Rows from block 2, named by matrix and row number. Rows with one number belong to one channel. Each number is 128 + 32 x the weight over its row's rms, rounded and kept within 0 to 255. All counts start at 0. After the name is the row's rms in percent of the matrix's.
# convs0: first 3x3 conv (model.mid.0.convs.0.weight, 128x128x3x3), inputs 36-47, a 3x3 kernel for each
# convs1: second 3x3 conv (model.mid.0.convs.1.weight, 128x128x3x3, transposed), outputs 36-47, a 3x3 kernel for each
convs0.3 094 [148 132 139 134 105 138  78 143 115 179 165 144  73 134 158 128 147 123 171 127  80 149 137 137 145 127 138 168 170 153 117 186 120 107 199 152  96 106  79 200 109 150  55  67 135 125 114  83 108  97 150 101 128 115 129  74  98 106 127 100 151 164  68 151  94  44 128  94 121 142 106 166 183 138  85 141 130 189  89  82 114  96 121 160 157 153  99 128 156 126 182 130 114 155 167 118 143 120 121 150  91  67 106 117 115 124 122 110]
convs1.3 100 [100 178  91 121  88 158 162 119 109 170 155 111 118 169 139 156 169 159 126 131 152 147 161 125 163 144 128 124 138 164 139  97 132 126 129 107 133 130 109 160  62 148 111 138  88 124 150 120 138 112 108  85 127  95 109 135  92 111 164 133 222  91 136 143 138  89 159 158  99 139  87 103 170 111  88 158  72 185 102 192 160 130 117 109 135 140 154 140 188 131  76  85 195 188 194  38  88 157 131 147 180 102 176 138 130 108 147 124]
convs0.4 098 [180 137 147 155 124 136 129 117 149 144 149 118 115 116 165 122 111 122 119 107  80 129 159 116 109 133 113  91 128 107 104 161  90 124 197 130  84 109 168 102  89 151 152  93 113 208 170  90 104 166  84 112 149 121 122  95 136 142  92 172 163 140 162 120 148 120 131 104 127 123 127  77 182 146 122 126 122 112 151 177 114 123 132 163 109 208  98 167 128 152 159 177 135 116 179  60  84 110 139 107 153  94 172 164 160 133 153 102]
convs1.4 103 [100 116  93  81 148  91 151  84  81 200  98  88 172 149 122 139 164 152 157  83 126 130 146 129 150 158  81 147 147 140 114 134 129 125 140 150 149 150 201 186  95 109  95 156 100 161 134 100  91 179 116  35 134 117 210 111 147 108  71 113 168 116 104 139 161 126 111 112 161 163 114 144 158 153 193 105 140  91 139 137 166  81 114 140 115 138 125  88 156 137 121  88 123 115 146 142 142 146 154 116 134 132 179 190  83 146 139 188]
convs0.5 099 [148 127 151 181 122 105 169 161 118 106 179 126 155 119 162 169  80 112 186 152 110 149 165 118 110 147 103  89  96  77 156 129 115 117 123 137  95  83 151  57  99  90 100  52 119  80 142 138 145 164 159 114 103 108 195 140 152 116 138  95  75 181 110 111 179 171 137 165 111 104 153 123 167 114 147 143 159 136 122 105 135 140 165 126 167  98 132 177 115 112 146  85 152 158 117 161  40 111 168 147 163 160  94 113 132  96 210 184]
convs1.5 102 [153 120  88  63 157  60 169 120  98 106 164 176 104 160 170 154  87 157 101 133 103 180 154 142 130 103 184 149 120 112 106 105 119 164 163 129 133 114 112 101  70  40 106 129 149 133 110  92  68  76 145 118 141 136 173  92 123 159  98 140 140 118 160  97 100 118 104  94 152 150 142 178 161 124  92  70  65 132 130 105  90 134 122 111 113 120 132 137 153 146 103 155 114 141 119  87 118 183 121 152 166 142 168 190 108 150 145 109]
convs0.6 102 [147 146 131 205 171 104 161 149 166 108 109 135 178 148 143  94 126 127 202 208 175 166 101 158 128 121 156 179 117 122 130 124  96 158 103 101  91 125 123 112 140 109 123 187 122 146 153 129  99 167  72 126  84  89 177 107 159 115 131 115 137 142 158 149 150 167  93  65  92 160 156 122 125 125 105 151 120  90 139  96 136 111 184  93 159 179 112  92  81 191  88  28 207 136 142 103 148 104 164 156 140 117  78 160 153 152 190  90]
convs1.6 096 [106 140 134 153 126  71 128 131 152 153 174 161 158 154 154 137 133 126 164  91 126  64 116 107  72 164 153 130 119 140 108 140 145 145 113 121 120 181 107  93  45 149 111 113  79  89 172 150 189 105  71 165 121  98 166 117 147  95 141 127  91 152  99 136 142 131 165 170 146 169 120  74 120 108 125 121 178 110  72 164 164  67 103 133  84 144  75 155 104 129 132 114  84 103 150  93 116 100  99 191 117 190 133 138 158 145 108  64]
convs0.7 098 [126 154 168 164 193 100 149 151 162 115 180  61 146 146 118 197 111 149 109 155 126  87 163 118  99 164  99 146  96 154 133 146 193 129 151 144 127 138 150 144  82 119 129 117 115  70 157 123 120 139 160 120 157 142 132 135 120 130 158 149 118 112 112 242 144 136 146 108 124 158 123  57 115 138 144 105 126 132 158 197 108  88 157 159 131 128 135 138 117 107 108 143 139 174 116 195 143  94 175  96 155 102  79 113 106  96 133 102]
convs1.7 104 [174 169 127 115 115 124 200 168 135 111 168 107 195 115  99 107 160  84  62 192 146 173 124 137 111 172 157 112 142  94 112 139  91 107 132  98  83 111  98 116 136 152 172 134 170 125  56 148 174 113 106 136 164 142 107 138  98 132  90 139 133 107 130 119 123  97 163  88 109 108 153  94  68 132  83 161 140  82  79 103 101 134  67 131 179  98  93 148  77 132 103  79 136 125  84 103 181  84 131 170 121  75 134  46 167 137  83  94]
convs0.8 102 [136 130 128 190 121 161  80  96 111 114  94 129 161 104 134 146 110 112 143  98 137 136 105 143 132 166 173 116 119 167 199 102 168  93 149 136 113 163 115  90  81  94  85 153 148 105 172 117 135 183 167 149 144  91 142 155 104 155 170 128 143 127 134 169 152  86 167 156 122 171 124 132 107 136  90 171  86  94 117 167 145 115 183 124 150 150 166 133 167 117 107 118 115 157 137 145 116  96 102 125 166 124 131  36 108 142 109 103]
convs1.8 100 [ 99 136 115  80 164 135  92 162 126 102 113 137 168 114 181 112  97  89 168 200 103 131 159 117 177 135 159 165  91 109 125 120 178  88 187 161 122  77 139 123 132 118 128  50 102 125 113 141 161  93 129  70  87 121 156  64  77  84 133 160 193 117  89 115 202 127 138 126 162  83 178 135 137 149 135 191 124  64 105 101 100 150 131 169 149 156  71 144 112 118 181 136  86 158 102 142 102 121 176 174 105 123 136 157  81 138 127  95]
convs0.9 097 [143  98 116 106 118 151 182 101 137 133 138 175 136 132  49 168 118 127 128 162 172 133 123 135 145 140 111 125  96 142 158 142 133  99  96 117 136 161 109 175  91  77 184 132  93 128 119  75 134 128 179 101 146 139 134 100 153 109  95 150  51  88 131 164 146 132 111 178 100  89  74 108 146 119 118 158 128 128 119 111  98 110 165  76 173 185 112  78 162 107 134  98 158 131  92 128  95 121  91 145 123 136 111 120 150  91  90 110]
convs1.9 104 [119 121  82 174  84 125 131  92 101 113 143 128 211 139 149 138 130 206 149  76 103  69 162 105 155 131  86  86 122 152 102 185 164  78 124 182  97  84  97 102 164 133 132 127 103 116 190 130  87 126 113 128 148 136 122  73 171 110 158 140 150  93 126 146 144  83 139 151 104 124 174 149  98  99  81 147 125 137 127 176 130 158 131 150 132 148  91 127 151 117 177 118 152 132 104 116 125 114  98 182 176  85 139 117 175 129 108 116]
convs0.10 098 [153 101  83 133 108 135 122 113  58 188 139 178 142 106 115 143  56 122 127  97  78 111 143 172 114 217 133 119 146  99 154 140 152  70 162 157 122 116 146 115 127 131  58 150 104 104 140 131 155 138 153 112  95 159 118 114 162 128 114  97 119 114 139 148 133 114 157 182 137 109 145 106 144 150 133 148 168 106 139 103 100  67 136  94 128  71 137 160  85 130  74  76 103 129 148 170 163 142  84 136 140 157 109  82 153 182 137 104]
convs1.10 100 [147 177 118 116 132 160 127 162 142 110 105  77 102 141 134  95 127 167 130 150 112 113 127 205 166 152  78 116 116 175 111 128 128 164 128  62 109 142  78 110 121 114 169 125 165 145 140 175 132 168 100 108 166 133 173  64 117  75 157 124 161  95 152  85 119 132  57 122 180 137 134 144 121  73 147 124 131 113 147  81 156 121 138  93 128  86 156  98 124 101 104 121 184 160 130 123 198 128 157 155 118  88 130 114 141 147 116 155]
convs0.11 100 [ 96 115  72 129  66 101 149 152 121 114 117  83 126 165 179 141  73 115 120 128 194 103 108 163 100  96 129 129 160 133 168 209  97 114 113 160 134 111 175 141 102 114 106 108 172 101 146 156 111 111  82 122 128 128 149  97 123 137 175 116 153 115  47  89 138 163 160 139  93 116 133 127 144 145 124 148 106 106 172 179 151 135 197 143 127  97  35 115 139 125 100 130 182 159 124 192  87 146 137 111 143  51 127  88 126 135  76 101]
convs1.11 102 [143 122 101 114  99 171  87  99 140 128 194 169 192 169  86 148 129 142 133 180 120 170  75 156  66 153 149 110  73 102  85 133  84 147 166 111 107 132 156 129 115  83 153 134 148 126 144  93 159 121 118 131 170 129 151 162 124 150 137 139  27 127 117 153 152 132  95 174 182 148 132 160 129 105 172  73  99 184 102 117 195  65 165 159  98 148  74 134 134 156 125 126 129 175 104 126 161 116 134  66 143 131 129 143 181 122 129 110]
convs0.12 100 [137 111 136 136 150 130 115 122  70 129 100  96 128 162 115  69 111  90 165 203 140 117 137 141 111 178 118 100  70  82  67 139 151 186 101 100 116 152 131  53 155 111 144 112  96 128 104 132 113 115 181 136 174 100 128 130  89 140 115  99 147  97  82 102 139 131 107 115 149 100 132 159 216 135 141 148 136 151 212 115 156 158 146 162  88 127 132  98  35 107 117 135 112 127 143 138 198 201 109 136 153 157 100  60 100  74 185 160]
convs1.12 099 [117 116 153  90 112 113 123 202 127  80  88 121 129 108 160  90  85 191 187  73 130 112 142  55 147 146 104 167 141 131 124 106 111  88  81 197 122 118 110 124 143  86 131 157  56 105 116 143 102 198 147 118 106 111  74 197 131 124 143 174 131  78 165 123 160 190  99  81 210 131  94  86 160 195 143 178 162 185 120  83 139 133 134 189 104 154 168 110 144 159 174 113  57 122 167 140 158 165 116  95  75 133 164 100 175 214 147 132]
convs0.13 099 [111 101 136 168 109 107 124 144 103 130 104 100 102 153 105 103 198 116 110 136 146 136 130 118 131 153 104 110 100 127 127  95 199  95  98 171  76  95  46 108  90 203 194 237 126 145 192 100  84 155 196 132 151 148 105 122 112 124 168  87 124 147 145 134 125 114 114 137 124 114 128 126 163  54 175 188 101  99 127 149 147 123  78  53 172 159 137  80 177  56 116 138 112 122 127  85 154 123  89 138 193 120 172 133 105 167 152  71]
convs1.13 098 [178 156 158  96 107  79 229  88 152 139 113 119 146 122 135 130  99 131 155 115 147  92 111 103 136 139 157 176 146 190  81 109 112 116 153 181 129 155 162 151 145 115 137 168 130 172  71 143 157 100 146  82 189 147  82 139 109 115  89 167 178  94  95 153 117  98  78 163 153 105  95  87  65 216 135  93 105  80 126  97 112  87  72 149 137 176 108 163 110 157 133 161  96  49 169  96 108 104 134 136 111 147 152  76  63 123 108  86]
convs0.14 103 [ 88 159 144 135 181 166 147 106 101  85 133 107  73 163 128  82 125 171 137 139 134 128 108  90  90  82 162 107 124 141 202 130  92 124 156 113 136 147 114 195 150 159 168 128 112 134  52 112 156 161 162 134  95 158  90  66 129 155 151 145 157 133  67 185 105  88  90 103 153 186 173 144 108 148 138 124 167 164 158 160  97 158 218  78 156 165 109 190 165 146  93 116  43 133 117  64 144 149 148 110 101  83 135 121 123 127 101 155]
convs1.14 101 [ 92 145 148 130 108 147 168 165 204 153 131 129 219 108 187  72 150 138 153 100 117 129 113 156 138  94  93 127  89 107 133 187 153 121  71 169 128 162  56 124 169 132 181 183 119 195 112 101  63 105 142 147 153 168  88 124  97 162 144 128 153 144 108 187  72 122 101 185 156  98  95 158 138  99  88 111 140  94  61 159 169 141 171  94 166  97  61  79 120  96  80  52 196 104 150 206 161 123 167 112 156 157 157 103  95 138 137  88]
convs0.15 102 [114  93 134 126 142 168 101 116 181 182  32 156  53  50 136 147  52 149 129  99  81 132 129 171 121  76 140 185 117 148  99 139 140 126 143 144  83 132 178 215 126 167 126  96 115 130 128 127 137 140  54 170 155 150 138  62  94  91 124  40 170 150 191 102  88  93  69 180 127 113 151 131 129 131  92 164 154  84 165 139 122 131 154 113 137 179 118 131 148 140 118  88 145  87 111 129 158 112 110 116  98 174 136 176 144 148 130  93]
convs1.15 100 [160 141  79 146 123 136 126 128 107  65 191 193 118 152 124 163 181 136  44 144 149 115 112  84 103  78 136 166 136 174  78 123 115 168 170 136 145 101 230 147  75 161 132 146 107  99 135  97 157 143 126  90  88 131 132 155 135 114  98 135 110 137 174 151 113 134 146 115 107 176 147 157 130 143 137 125  66 137 149  66 125 139  97 128  97 102 142 175 136 181 150 143 109 134  86 145 113 145 145 189 111 132 100 142 138 159 221 109]
convs0.16 100 [139 178 126 116 101 146 198 117  90 144 105 125 172 141  96  69 112 143 182 100 139 211 112 142 120 141 152 128 195  93 121 145 127 116  54 106 128 146 157 125 144 139  93 152 133 131  63 114 131  66 122 105 119 137 100  85 108 132 163 157 126 102 111 145  91 196 130 101 169 156 132  93 129 159 107 206 142 126 111 195 184 153 176 117  69 122 216 112 174 123 149 151 120  91 137 162 142 137 175 159 117 136 151  88 149 120  89 136]
convs1.16 101 [133 158 106 105 118 197 111  49  87 130 144 114 125 147 130  96 116 102 122 103  71 156  97 144 147 128 104 100 117  96 119 136  98 139 135 139  73 129 132 134 159 108 142  80 135 159 136 153 160  99 100 102 140 169 116 138 169 149  85 148 127  77  93 133 123 127 148 155 130 165 132 128  99 155 141 163 187 192 134 125 126 119 182 115 157 147 157 122 132  84 123  98 107 122 113 112 110 127 183  90  57 101 157 102 123 132 155 112]
convs0.17 099 [144 149 144 148 122 141  98  66 128 127 146 143 102 102 129 107 130  98 121 137 157  93 112 200 122  93 162 141 108 145  85 119 118 171  90 104  54 157 128  64 137 155 102 156 157 111 148 112  95 150 184 100 141 103 158 142  98  80  93 162 172 100 156 124 144 135 100 134 147 152 136 118  89 133  90 180  83 145 127 124  83 113 159 154 115 121  80  87  97 111 101 125 156  89  59 171 129  69 144 134  88 156 128 156 117 172 143 153]
convs1.17 101 [134 145  94 103  87 133 162 111  95 143 142 168  97 113 165 180 148 106 154 201 133 125  91 125 140 102 131 121 104  93  87 128 131 129 102 103 172 111  94 146  92  72 183 108 140 153 179 120  88 142 164 179 122 149  96  84 109 123 126 168 101 132 137 139 124 103 102 169  83 110 190 198  70 115 166  86  58 130 116 124 106 161  86 133 137 134 115 106 158  89 191 109  76 105 108 188 162 129 121  88 164 153 166  69 131 120 106 130]
convs0.18 098 [145 112 133 139 161 100  84  68  83 117 104 119 197  72  67 131 118 148 131 122 124 121 108 116 150 143  90 166 157 171 132 121 159 149 142 107 184 149 132 126 129  73 127 158 134 184 115 100 118 150 162  76 130 191 187 118 150 134 139  93 158 122  64 172 108  82 184 135 155 120 116 195 106  90  96 114  73 108 133  84  87 219 215 120 102 110 118 184  56 123  58  99  63 109 144 129 135 136 135 152  90 128 174 130 121 123 151 146]
convs1.18 101 [140 128 179 129 126 111 110 121  80 119  90 159 115 136  60 157 110  95  96  95 104 155 116 178  95 157  99 132 199 117 124  27  81 183 112  78 116 120  94 172 156 129 174 151 121 125 108 180 144 153 101 136  88 124 117 134  87 128 112  85 167 104 122 108 169 137  91  84 111 145 104  96 155 137 125  62 135 115  97 109  89 100  58 185 180 165 120 132 123 169  91 110 137 127 150 148  45 148 114 148 118 166 122 114 101  94 140 124]
convs0.19 101 [ 96 114  58 159 231 188 216 101 129 136 140 107  97 106 100 155 104  97 175 151 173 100 109 184 204 109 141 173 143  72 116 138 108 202  80 132 176 137 105 152 124 204 111  75 110 115 109 150 126  99 101 158 214 116 106 153  94 157 135 142 130 105 137  91 155  89 154 121 110  91 131 160 162 194 170 150 119 122 104 111 165 136 130  64  93  74 136 147 101 139 167  79 138 125 179  75 149  62  92 119 101 114  86 139 191 184 182 140]
convs1.19 101 [138  89 147 114  74  88 154  76 111 119 139 100 145 132 130 158 187 127 156 177 106 170 188  68 130 101  94 136 113 135 150  90  56 107  58 145 105 110 116 156  91 133 108 106  88  61 159  84  66 141 124 108 155 146  88 120 134 124  96 111 100 131 134 157 155  96 136  39 107 163 123  91 108 177 120 128 161  73 184 118  68  96 119  95  74 141 162 151 161  82 100  87 149 105 167 114 179  96 168 101 142  90 111 146 142 107 139 141]
convs0.20 102 [128  55 143 114  95 167 153 173 152 162 115 141  65 146  90 154 116 129  99  95 125  64 148 155 159  66 123 202 104 129 116 113 139  97 120  87 163 133 109  96 119 115 105 130 150  64  99 154 141 129 144 169 110 143 139 157  96  70 157 125 118 179 133 111 166 130 177 104  33 117  86 196 151 118 112  87 106 131 139  97 159 116 128 116  90 117  56 147 106 165  99 109 158  93  39 102 117 138 175 173 186 109 151 124  96 138 142  60]
convs1.20 103 [146 115 142  96 194  96 155 114 115 109 110 101 141 111 146 158  89 102 101 174 155 117 104  94  79 130 138 100 154 129 220 135  48 110 203 132 164  92 160 135 136 139 145 104 174 162 183 121 137  84 129  97 161  87 125  93 146  63 139 151  61 128 146 149 119 116 148 147 123 116 134 124 105 131  91  90 137 125 100 121 107 161 105 137 180 166 131 138 125 142 127 110  95 108 117 129  99 145  78  94  80 104 190 103 171 109  81  80]
convs0.21 102 [123 105 160 106 148 127 158 179 111 136 171 155  81 153  77 157 145 187  81 248  64 177 163 153  67  95 151 134 203  85  97 152  83 133 131 186 141 145  84 124 142  98 101 140  94 109 134 158  62  66 111  92  91 132 147  85  95 145 126 126  76  48  92  65 162 119 112  84 115 109 134 177 121  64 124  47 100 137 101  65 126  78  73 167 146 135 141 129 133 145 174 109 130 135 121 125 162 113 138 180  79 147 112  97 183  77 206 221]
convs1.21 104 [116 164 111  82 102 103  82 143  84 144 192 112  75 121  81  60 121 118 162 152 177  82 108 114  81 180 154 133 151 159  88  80 131 110 112 138  92 131 134 160 163 151 128 132  93 123 167 182 111 150 125  81  95 123 123 107 117 121 129  52 131 107 163 175 150  87 143 120 145 133 118 175 135 111 115 114 111 185  97 102 138 161 184 105  94 137 167 154 155 102 146 140 172 168 121 170 185 143 115 111 107 139 137 115 127  83 108 108]
convs0.22 101 [121 100 107 154 111 133  86 114 159 190 123 168  89 146 150 135 198 147  83 196 150  94 147 139 182 148  95 114 124 176 163 148 111 130 163 108  98 129 147 122  99 209  89 141 102  88  68 179 146 140 114 101 143  96 150 151 124  68  90 161 145 165  93 113 158  87 157 158 135 161 115 131  97 111 143 107 166 112 100 155 137 133 122 125 115  91  86 103 136 156  74 101 101 132 143 133 185 157 154 196  96 176 118  99 122 106 134  82]
convs1.22 100 [147 127 101  98  99 124 117 136 145  73  92 132 159 116  91 154 122 125  98 126 171  94 132 127 138 107 122 187  80  87  97 109 127 102 150 128 117 153 153 163 116 146 156 133 120 123 133 134 169  77 165 130 162 113 116 107 116 142 119  69 151 132 145 108 103  73 168  83 119 168 110 134 141 130  92 143 152  93 187 175 121 150 181 113 121 120 129 132 141 139  97 122 143 144 110  69 102 142 129 112 149 136 115 135 126 100  81  75]
convs0.23 095 [102 154 145 111  68 188 154 145 139 180 110 120 149 130  80  74  76 150  79 155 137 106 128 182 122 111 142  87  95  93  73 161  85 169 142 141 192  70 131 160  93  97 143 107 123 103  98 146 120 160  91 145 127 134 201 180 178  90  64 110  71 125 109 113 151 170  71 123 125 136  65 137 149 123  98 117  74 109 143  69  77 111  78 146 151 172  92 152 136 145 196 135 123  92 136  90 136 103 142 118  88 172 178 104 146 157 148 107]
convs1.23 099 [111 110 126 135  70 135  78 113 185 176  94 123 166 130 117 140 103 119 127  76 101  88 157 119  67 142 161 141 179 133  73 124 166  42 107 122 100 132 122 158 100 151 136 107  65 182  93  97 112  94 153 158 121  71 167 174 146 189 129 129  76 102 109 181 124  84 115 142 157  90 173  99 114 137 112 148 109 118 139 139 131 150 138 171 127 123 169 170 106  49 111 192 150  82 134 137 108  75  78 111  88 106 102 116  78 112 134 140]
convs0.24 099 [129 149 141 147 153  80 113  87 152 112 138  91 149 146  71 142 123  92  65 140 112  68 157  90 169 102  85 131 162  66 121 110 151 170 111 131  90 104 131 171 126 115 112 120 184  86 129 191 161 137 172 137 123 158 150  88 144 111 192 101 122  81 106 121  82 171 172 132 164 126 146 148 120 133 142 124 128 129 137 132 111 122 106 135 139  91 103 119 106 133 112 103 163 142  86 120 144 133 142 111 166 199 139 166 141 102  94  90]
convs1.24 096 [146 140 180 110 156 124 124 112 107  91 128 100 136 157 155 138 124  77 141  85 107 119 189 157  81 136 120 117  98  79 141 167 178 145 193 145  95 167 146  97 122 116 115 119 151 153 100 165 130 130  62 146  91 156 137 124 156 136 129  66  80 104 151 116 126 134 115 116 108  93 125  88 106 142  56 144 151 127 107 138  89 143 169  91 128 134 115 131 141 130  70 115  78  79  53 145 136 147 154 144  96 134 160 132  66  56 127 111]
convs0.25 101 [135  85 108  94 172  61 148  78 165 113 163 137  91  70  84 102 119 142 125 146 166  32 167 119 176  82 131 129 191 139 160 111  88 131  70  86 105  62 129 107 150  45  95 150 125 152 160 144 137 152 167  70 109 170 175 116 127 205 162 138 128 122 107  95 155 111 133 131 135 113 163 134 120 136  60 133  72 117  44 133  62 173 102 101 108 152  93 135 102 131  81 141 103  71 147 127 106 137 147 136 122 110 176 136 109 116 200 111]
convs1.25 101 [ 87 120 124 160  85 109  80 136 129 107 167 106  77 100 102 171 115 162 142  94  95  93 126 137 130 116 110 156  69 130 153 137 114 110 130 122 124 169 122 115 124 124 115  93 120  88 173  58 144 167 109 160 111 138  92 156 132 122 109 206 148 112 141  66 195 163 102 117 156 154 177  86 157 181 138 122  97 226  78 107 145 138 124 124 144 107  77 102 118 136 124 162 122 177 123 192 115 145 142 119 166 141 141 117 151 121 136  85]
convs0.26 104 [143 170 107 115 157 106 130  82 188  85 178 143 110 160  88 133 149 108 143 152 161  87 118  91 146 118 117 135 148 141 122 141 158 115  98 153 109  91 108  77 149  80 117  94  93 169 139 135 150  98 209 154 166  66 154 103  96  69  92 148 152 139 141 121  82 116 132 168 129 143 141 119 163  54 137 150 101 163 144 129 144 145 108 140 190 166 124 167 122 123 140 138 124 102 153 132 154  71 150 146 170 122 106 101  59 159 114 142]
convs1.26 102 [155 127 161 156 153  93 158 136 188 162 102 103 159 134 101 107 173 176 134 124 157 131 166  75 115 117  78 164 122  84 102 120 133 107 143 126 150  86 128 121  90 141  67  97  85 110 141 118  57 140 122 150 105 167 133 136 139 124 131 104  89 151  83 135 115 156 187 182 115  69 112 173 130 114 200 127 163 143 131 140 125  43  92 143 164  69 138 162 200 147 139 100 170 112 164 104 118 130 228 130 181  80  99 147 102 130 145 161]
convs0.27 099 [ 96  95 132 114 146 132 153 130 165 133 122 139 120 168 132 177 140 157  61 169 120 114 160 103 139 159 125  55 143  95 149 104 135 150 193 133 163  79 164 128 126 138 107 112 169 163 141 134  89  99 114 138 170 120 125  87 122 130 167 140 136 116 140 160 120 103 144 114 123 110 146 117 180 108 161 128 130  85  83 192  94  62  69 118 143 142 101 123 146  95 146 123 161 110 120 169 141 121 144 127 122  60  79 200 129 108 131 113]
convs1.27 099 [115  89 156 175 112 130 105  84 142 153 153 148 121 141 118 125 128 142  94  96 122  51 125 130  70 148 106 115 114 134 120 132 177  65 130 137 117 195 102 161 108 158 176 178 191 100 152 113 121 154 100 146 134  93 161 118 103 136 154 153  93 112 163 113 135 143 111  88 116  84 165 203 128  97 114 183 110 145  71 113  73 115  79 149 117 106 186 117 168 111  90 160  90  80  69  82 128 199 105 133 123  95 183  93 133 143 133 180]
convs0.28 101 [ 59 157 182  58 184 130  80 104  57  94  83 113 152  93 185 130 106 164  82  94 120 167 105 150  93 100 209 199 130 117 158 166 145  86  97 129 192 151 118  83 192 135 104 124 164 112  68 163  92  98 106 144 170 127 113 156 182 167 139  74 139 163 115 100  75 149 136 198 152 151 177 148 122 149 158 133  98 212 151 138  23 162 132 153 109 127 161 121 143 148 118 206  92  91 132 134 138  69 146 167 186 134 116 126  91 149 144 132]
convs1.28 102 [120  81 133 126 134 130 135 141 105 162 134 146  64 140  77 166 148 154 113 112 134  91 135  82 141 111 127  99 139 105 123 127 186 145 106 145 129  96  73 124 159 142 125 165 150 127 129 172 120 105 163 129 157 103 150 117 116 149 132 155 173 138 134 165 150 148  52 129 138 126 138  44 125 136 146 104 130  64 129 142 184 123 149  40 157  64 117  95 157 113 185  59 148 204 152 131 147 100 126  99 141 151 210 126 139 130 154 129]
convs0.29 098 [ 94 143 128 158  80 158 131 140 182 199 121 150 158  77 128 104 106 122  76 105 160 125 119 145 109 114 137 127 138 158 181 121 120 143 129 167 156 154 133 147 105 145  89 113 109  90 148 123 177  77  84 124 146 120 124 152 106 139 109 111 135 136 111 191 142 164 130 214 181 124 142 128 103  73 148 151  93 133 109 152 109 157 142 167 141  68 202 114 148 128  99 100 138 114  76 101 145 123  70 192 110 167 138 137 152 126 124 158]
convs1.29 095 [ 74 161 137 119 160 123  96  99  84 148  92 166  71 121 166  77  73 141 155  95 101 146 163 172 147 135 104 138 158 143  93 147 102  94 182 144 122 140  91 132  65 111 151 121  96  85 122 124 180  86 114  91 105 165 142 124  92 118 113 152 185 161  56 141 148  79 106 144 126 118 112 126 205 112 125  66 126  63  94 168 133 141  67  91  70 119 149 118 200 128 115 143 131  89 148 126 146 104 192 107 112 162 146 140 154 128  83 114]
convs0.30 099 [172 121  79  64 110 100 126  86  90  80 119 133 163 225 144 138  88  89 134 127 150 112 158  98 119 206  60 108 155 110 119 120 141 196 124 109 145 142 107 144 115 130 142 133 183 105 160 144  95 165 108 141 139 151 115 120  56 142 143  89 135  76 146 109  97 126 168 117 147 102 105 164 179 100 168 119 202  99 173  87 109 114  88 102 150 148 128 176 164 166 152 100  53 151 105 142 124 187 115  87 169 130  80 129 155 143  99  99]
convs1.30 098 [159 102 169 120 134 155 100  84 117 160 118  96  82 172 143  97 158 154 103  98  90 143 133 154 110 135 132 162 127  91 151 145 172 134 161  93 215 148 148 119  94 145 166  67  99 145 149 154 163 150 122 223 109  79 119 171 119 118 102  96 142 117  91 164 140  67 111 166 103  88 141 122  97 102 155 109 147 152 171 153 131 178 117 143 200 137 152 140 103 169 153 126 111 123 108 100   6 174 152 125 162 174 117 105 167 145 150  81]
convs0.31 098 [ 88 114 121 156 152  98 140 124 117 163  84 101 112 160 100 166 120  42  78 128 155 111  86 104 110 140  96 110  73 153 122 105 144 100 134 168 113  89 146  97 206 136 137 176 126 176 129  69 105 120 181 115 181  99 112  84 150 109 113 136 129 113 112 100 116 105 134  86 122 112 136  66 144 145 138  78  93 151 112  94 116 180 130  99 154 167 162 163 168 132 102 158 186 106 131  85 117 161 159 129 179  78 147 130 117 153 171 105]
convs1.31 097 [119 160 179 166 106 118  98 159  71 135 175  95 120 162 125 200 122 170  97 163 106 148 170  89 142 155 120  87 196 147 105 152 103 144 105 181 181 117 174 183  96  76 157 142 173 110  93 123 102 197 116  88 114 146 146 111 114 170 148 128 132 119 112 117 176 149 143 124 126 122 135 125  75 142 131 146 178 181 130 108 126 137 111 118 167  95 101 149  81 126  84 131 155 129  73  94 157 146 107 171 101 103 107 147 128 106 132 127]
convs0.32 102 [167 142 112  85  76 151 123 110 109 104 109 127  80 149 110 106 107 140 135 105 138 140 147 127 211 139 136  90  94 106 127 123  96  79  89 147 143 159 124 128 109 174 120  90 162 153 137 110 155 118 182  82 122 140 120 122  72 129 141 114  95 184 173 140 160 148 146 128  75  93 119 173  56 180 112 160 195 189 115  89 133 134 158 173 162 151 135  90 127 198 155 156  79  85 114 150  84  93 152 108 100 173 121 142 156 110 212 144]
convs1.32 099 [135 145 171 146 151 102  97  99 116 155 140 101  93 190 101 151 107 169 138 125 140 185 114 129 108 161 154 131 120 137 192  90  81 135 134 174 169 148  87 167  76  63 160  82  63  91 139 148 107 100 102 142 142 113 112 169 155 127 154 136 108 108 164 109 100 114  66 104 124 127 162 127 161 137  75 129 117 111 124 120 147 139  87 119  80 113  86 127 152 124 132 132 113 113  71  94 132 161 184 103 186  96 125 121 141  95 167 148]
convs0.33 099 [116  98 126 107  88 127 206  99 131 143  74 147 106  93  91  85 163 140 164 118 180 140 135 128 143 132 145 128 101 125 175 161  78 150 158  87  83 127 112 128 126 132 181 145 144 186 100 128 142 130  95  37 121 127 176 148 143 185 104 111 129 109 115  84 132  97 191 179 131 175 209 142 116 123 181 137 183 132 109 150 114 199 105 151 140 132 186  38 148 139  90 125 114 105  82  50 145 142  62 101 151 109 108 147 129 113 114 167]
convs1.33 098 [121 112 116 113  92 136 226 195 117 153 103 119 114 149 108 131 138 127 179  64 123  51 168 147 181  38 124 131 118 126  88 114 125 135 174 147 135 131  68  56 143 152 157 115 141 121 107 131  95 126 107 113 118 139 106 122 104 138 191 172 134 167 145 130 119 152 164 141  86 197  75 163 128  49 130 130  93 100 114 110 119 144 170 166 125 165 125 130 109 111 158 155  79 125 113 182 116  62 128 100 122 119 133 134 147 111 156 110]
convs0.34 098 [167  83 124 165 187 105 113 129 123 134 122  70 126 147 151 139 172  81 175  86 137 117 121 136 116  64  78  78 106 142 138 119 116 147 170 192 179 133 156 152  69  99 154  86 158 121 141 117 101 181 140 164 156 136 230 118 101 143 187 133 102 174 128 124 107 153 158 117 126 149 136 121 155 139 117 214 145 124 175 107 110 131 153 125 129 125 111 140 137 174 174  99 153 141  96 140 182 110 153  72  85 105 112  88 119  96 107 147]
convs1.34 099 [ 98  78 103 136 127 146 118 193 116 123 168 180 186 165 173  67 147 124 116 142 135 133 170 110 119  81 102 115 128 108 176 118 125 145  70 171 115 166 123 171 194 168 137 135 208 129 180 120 129 141 132 164 112  81 119 138 180  84 135 163 117 114 167 171 160 159  71 124  95  75 178  84 111 107  75 117 127 122 164  87 118 122 129 148 110  69 118 101 108 158 157 151 156  93  89 166  78 100 158 125 101 129 159 134 177 182  68 111]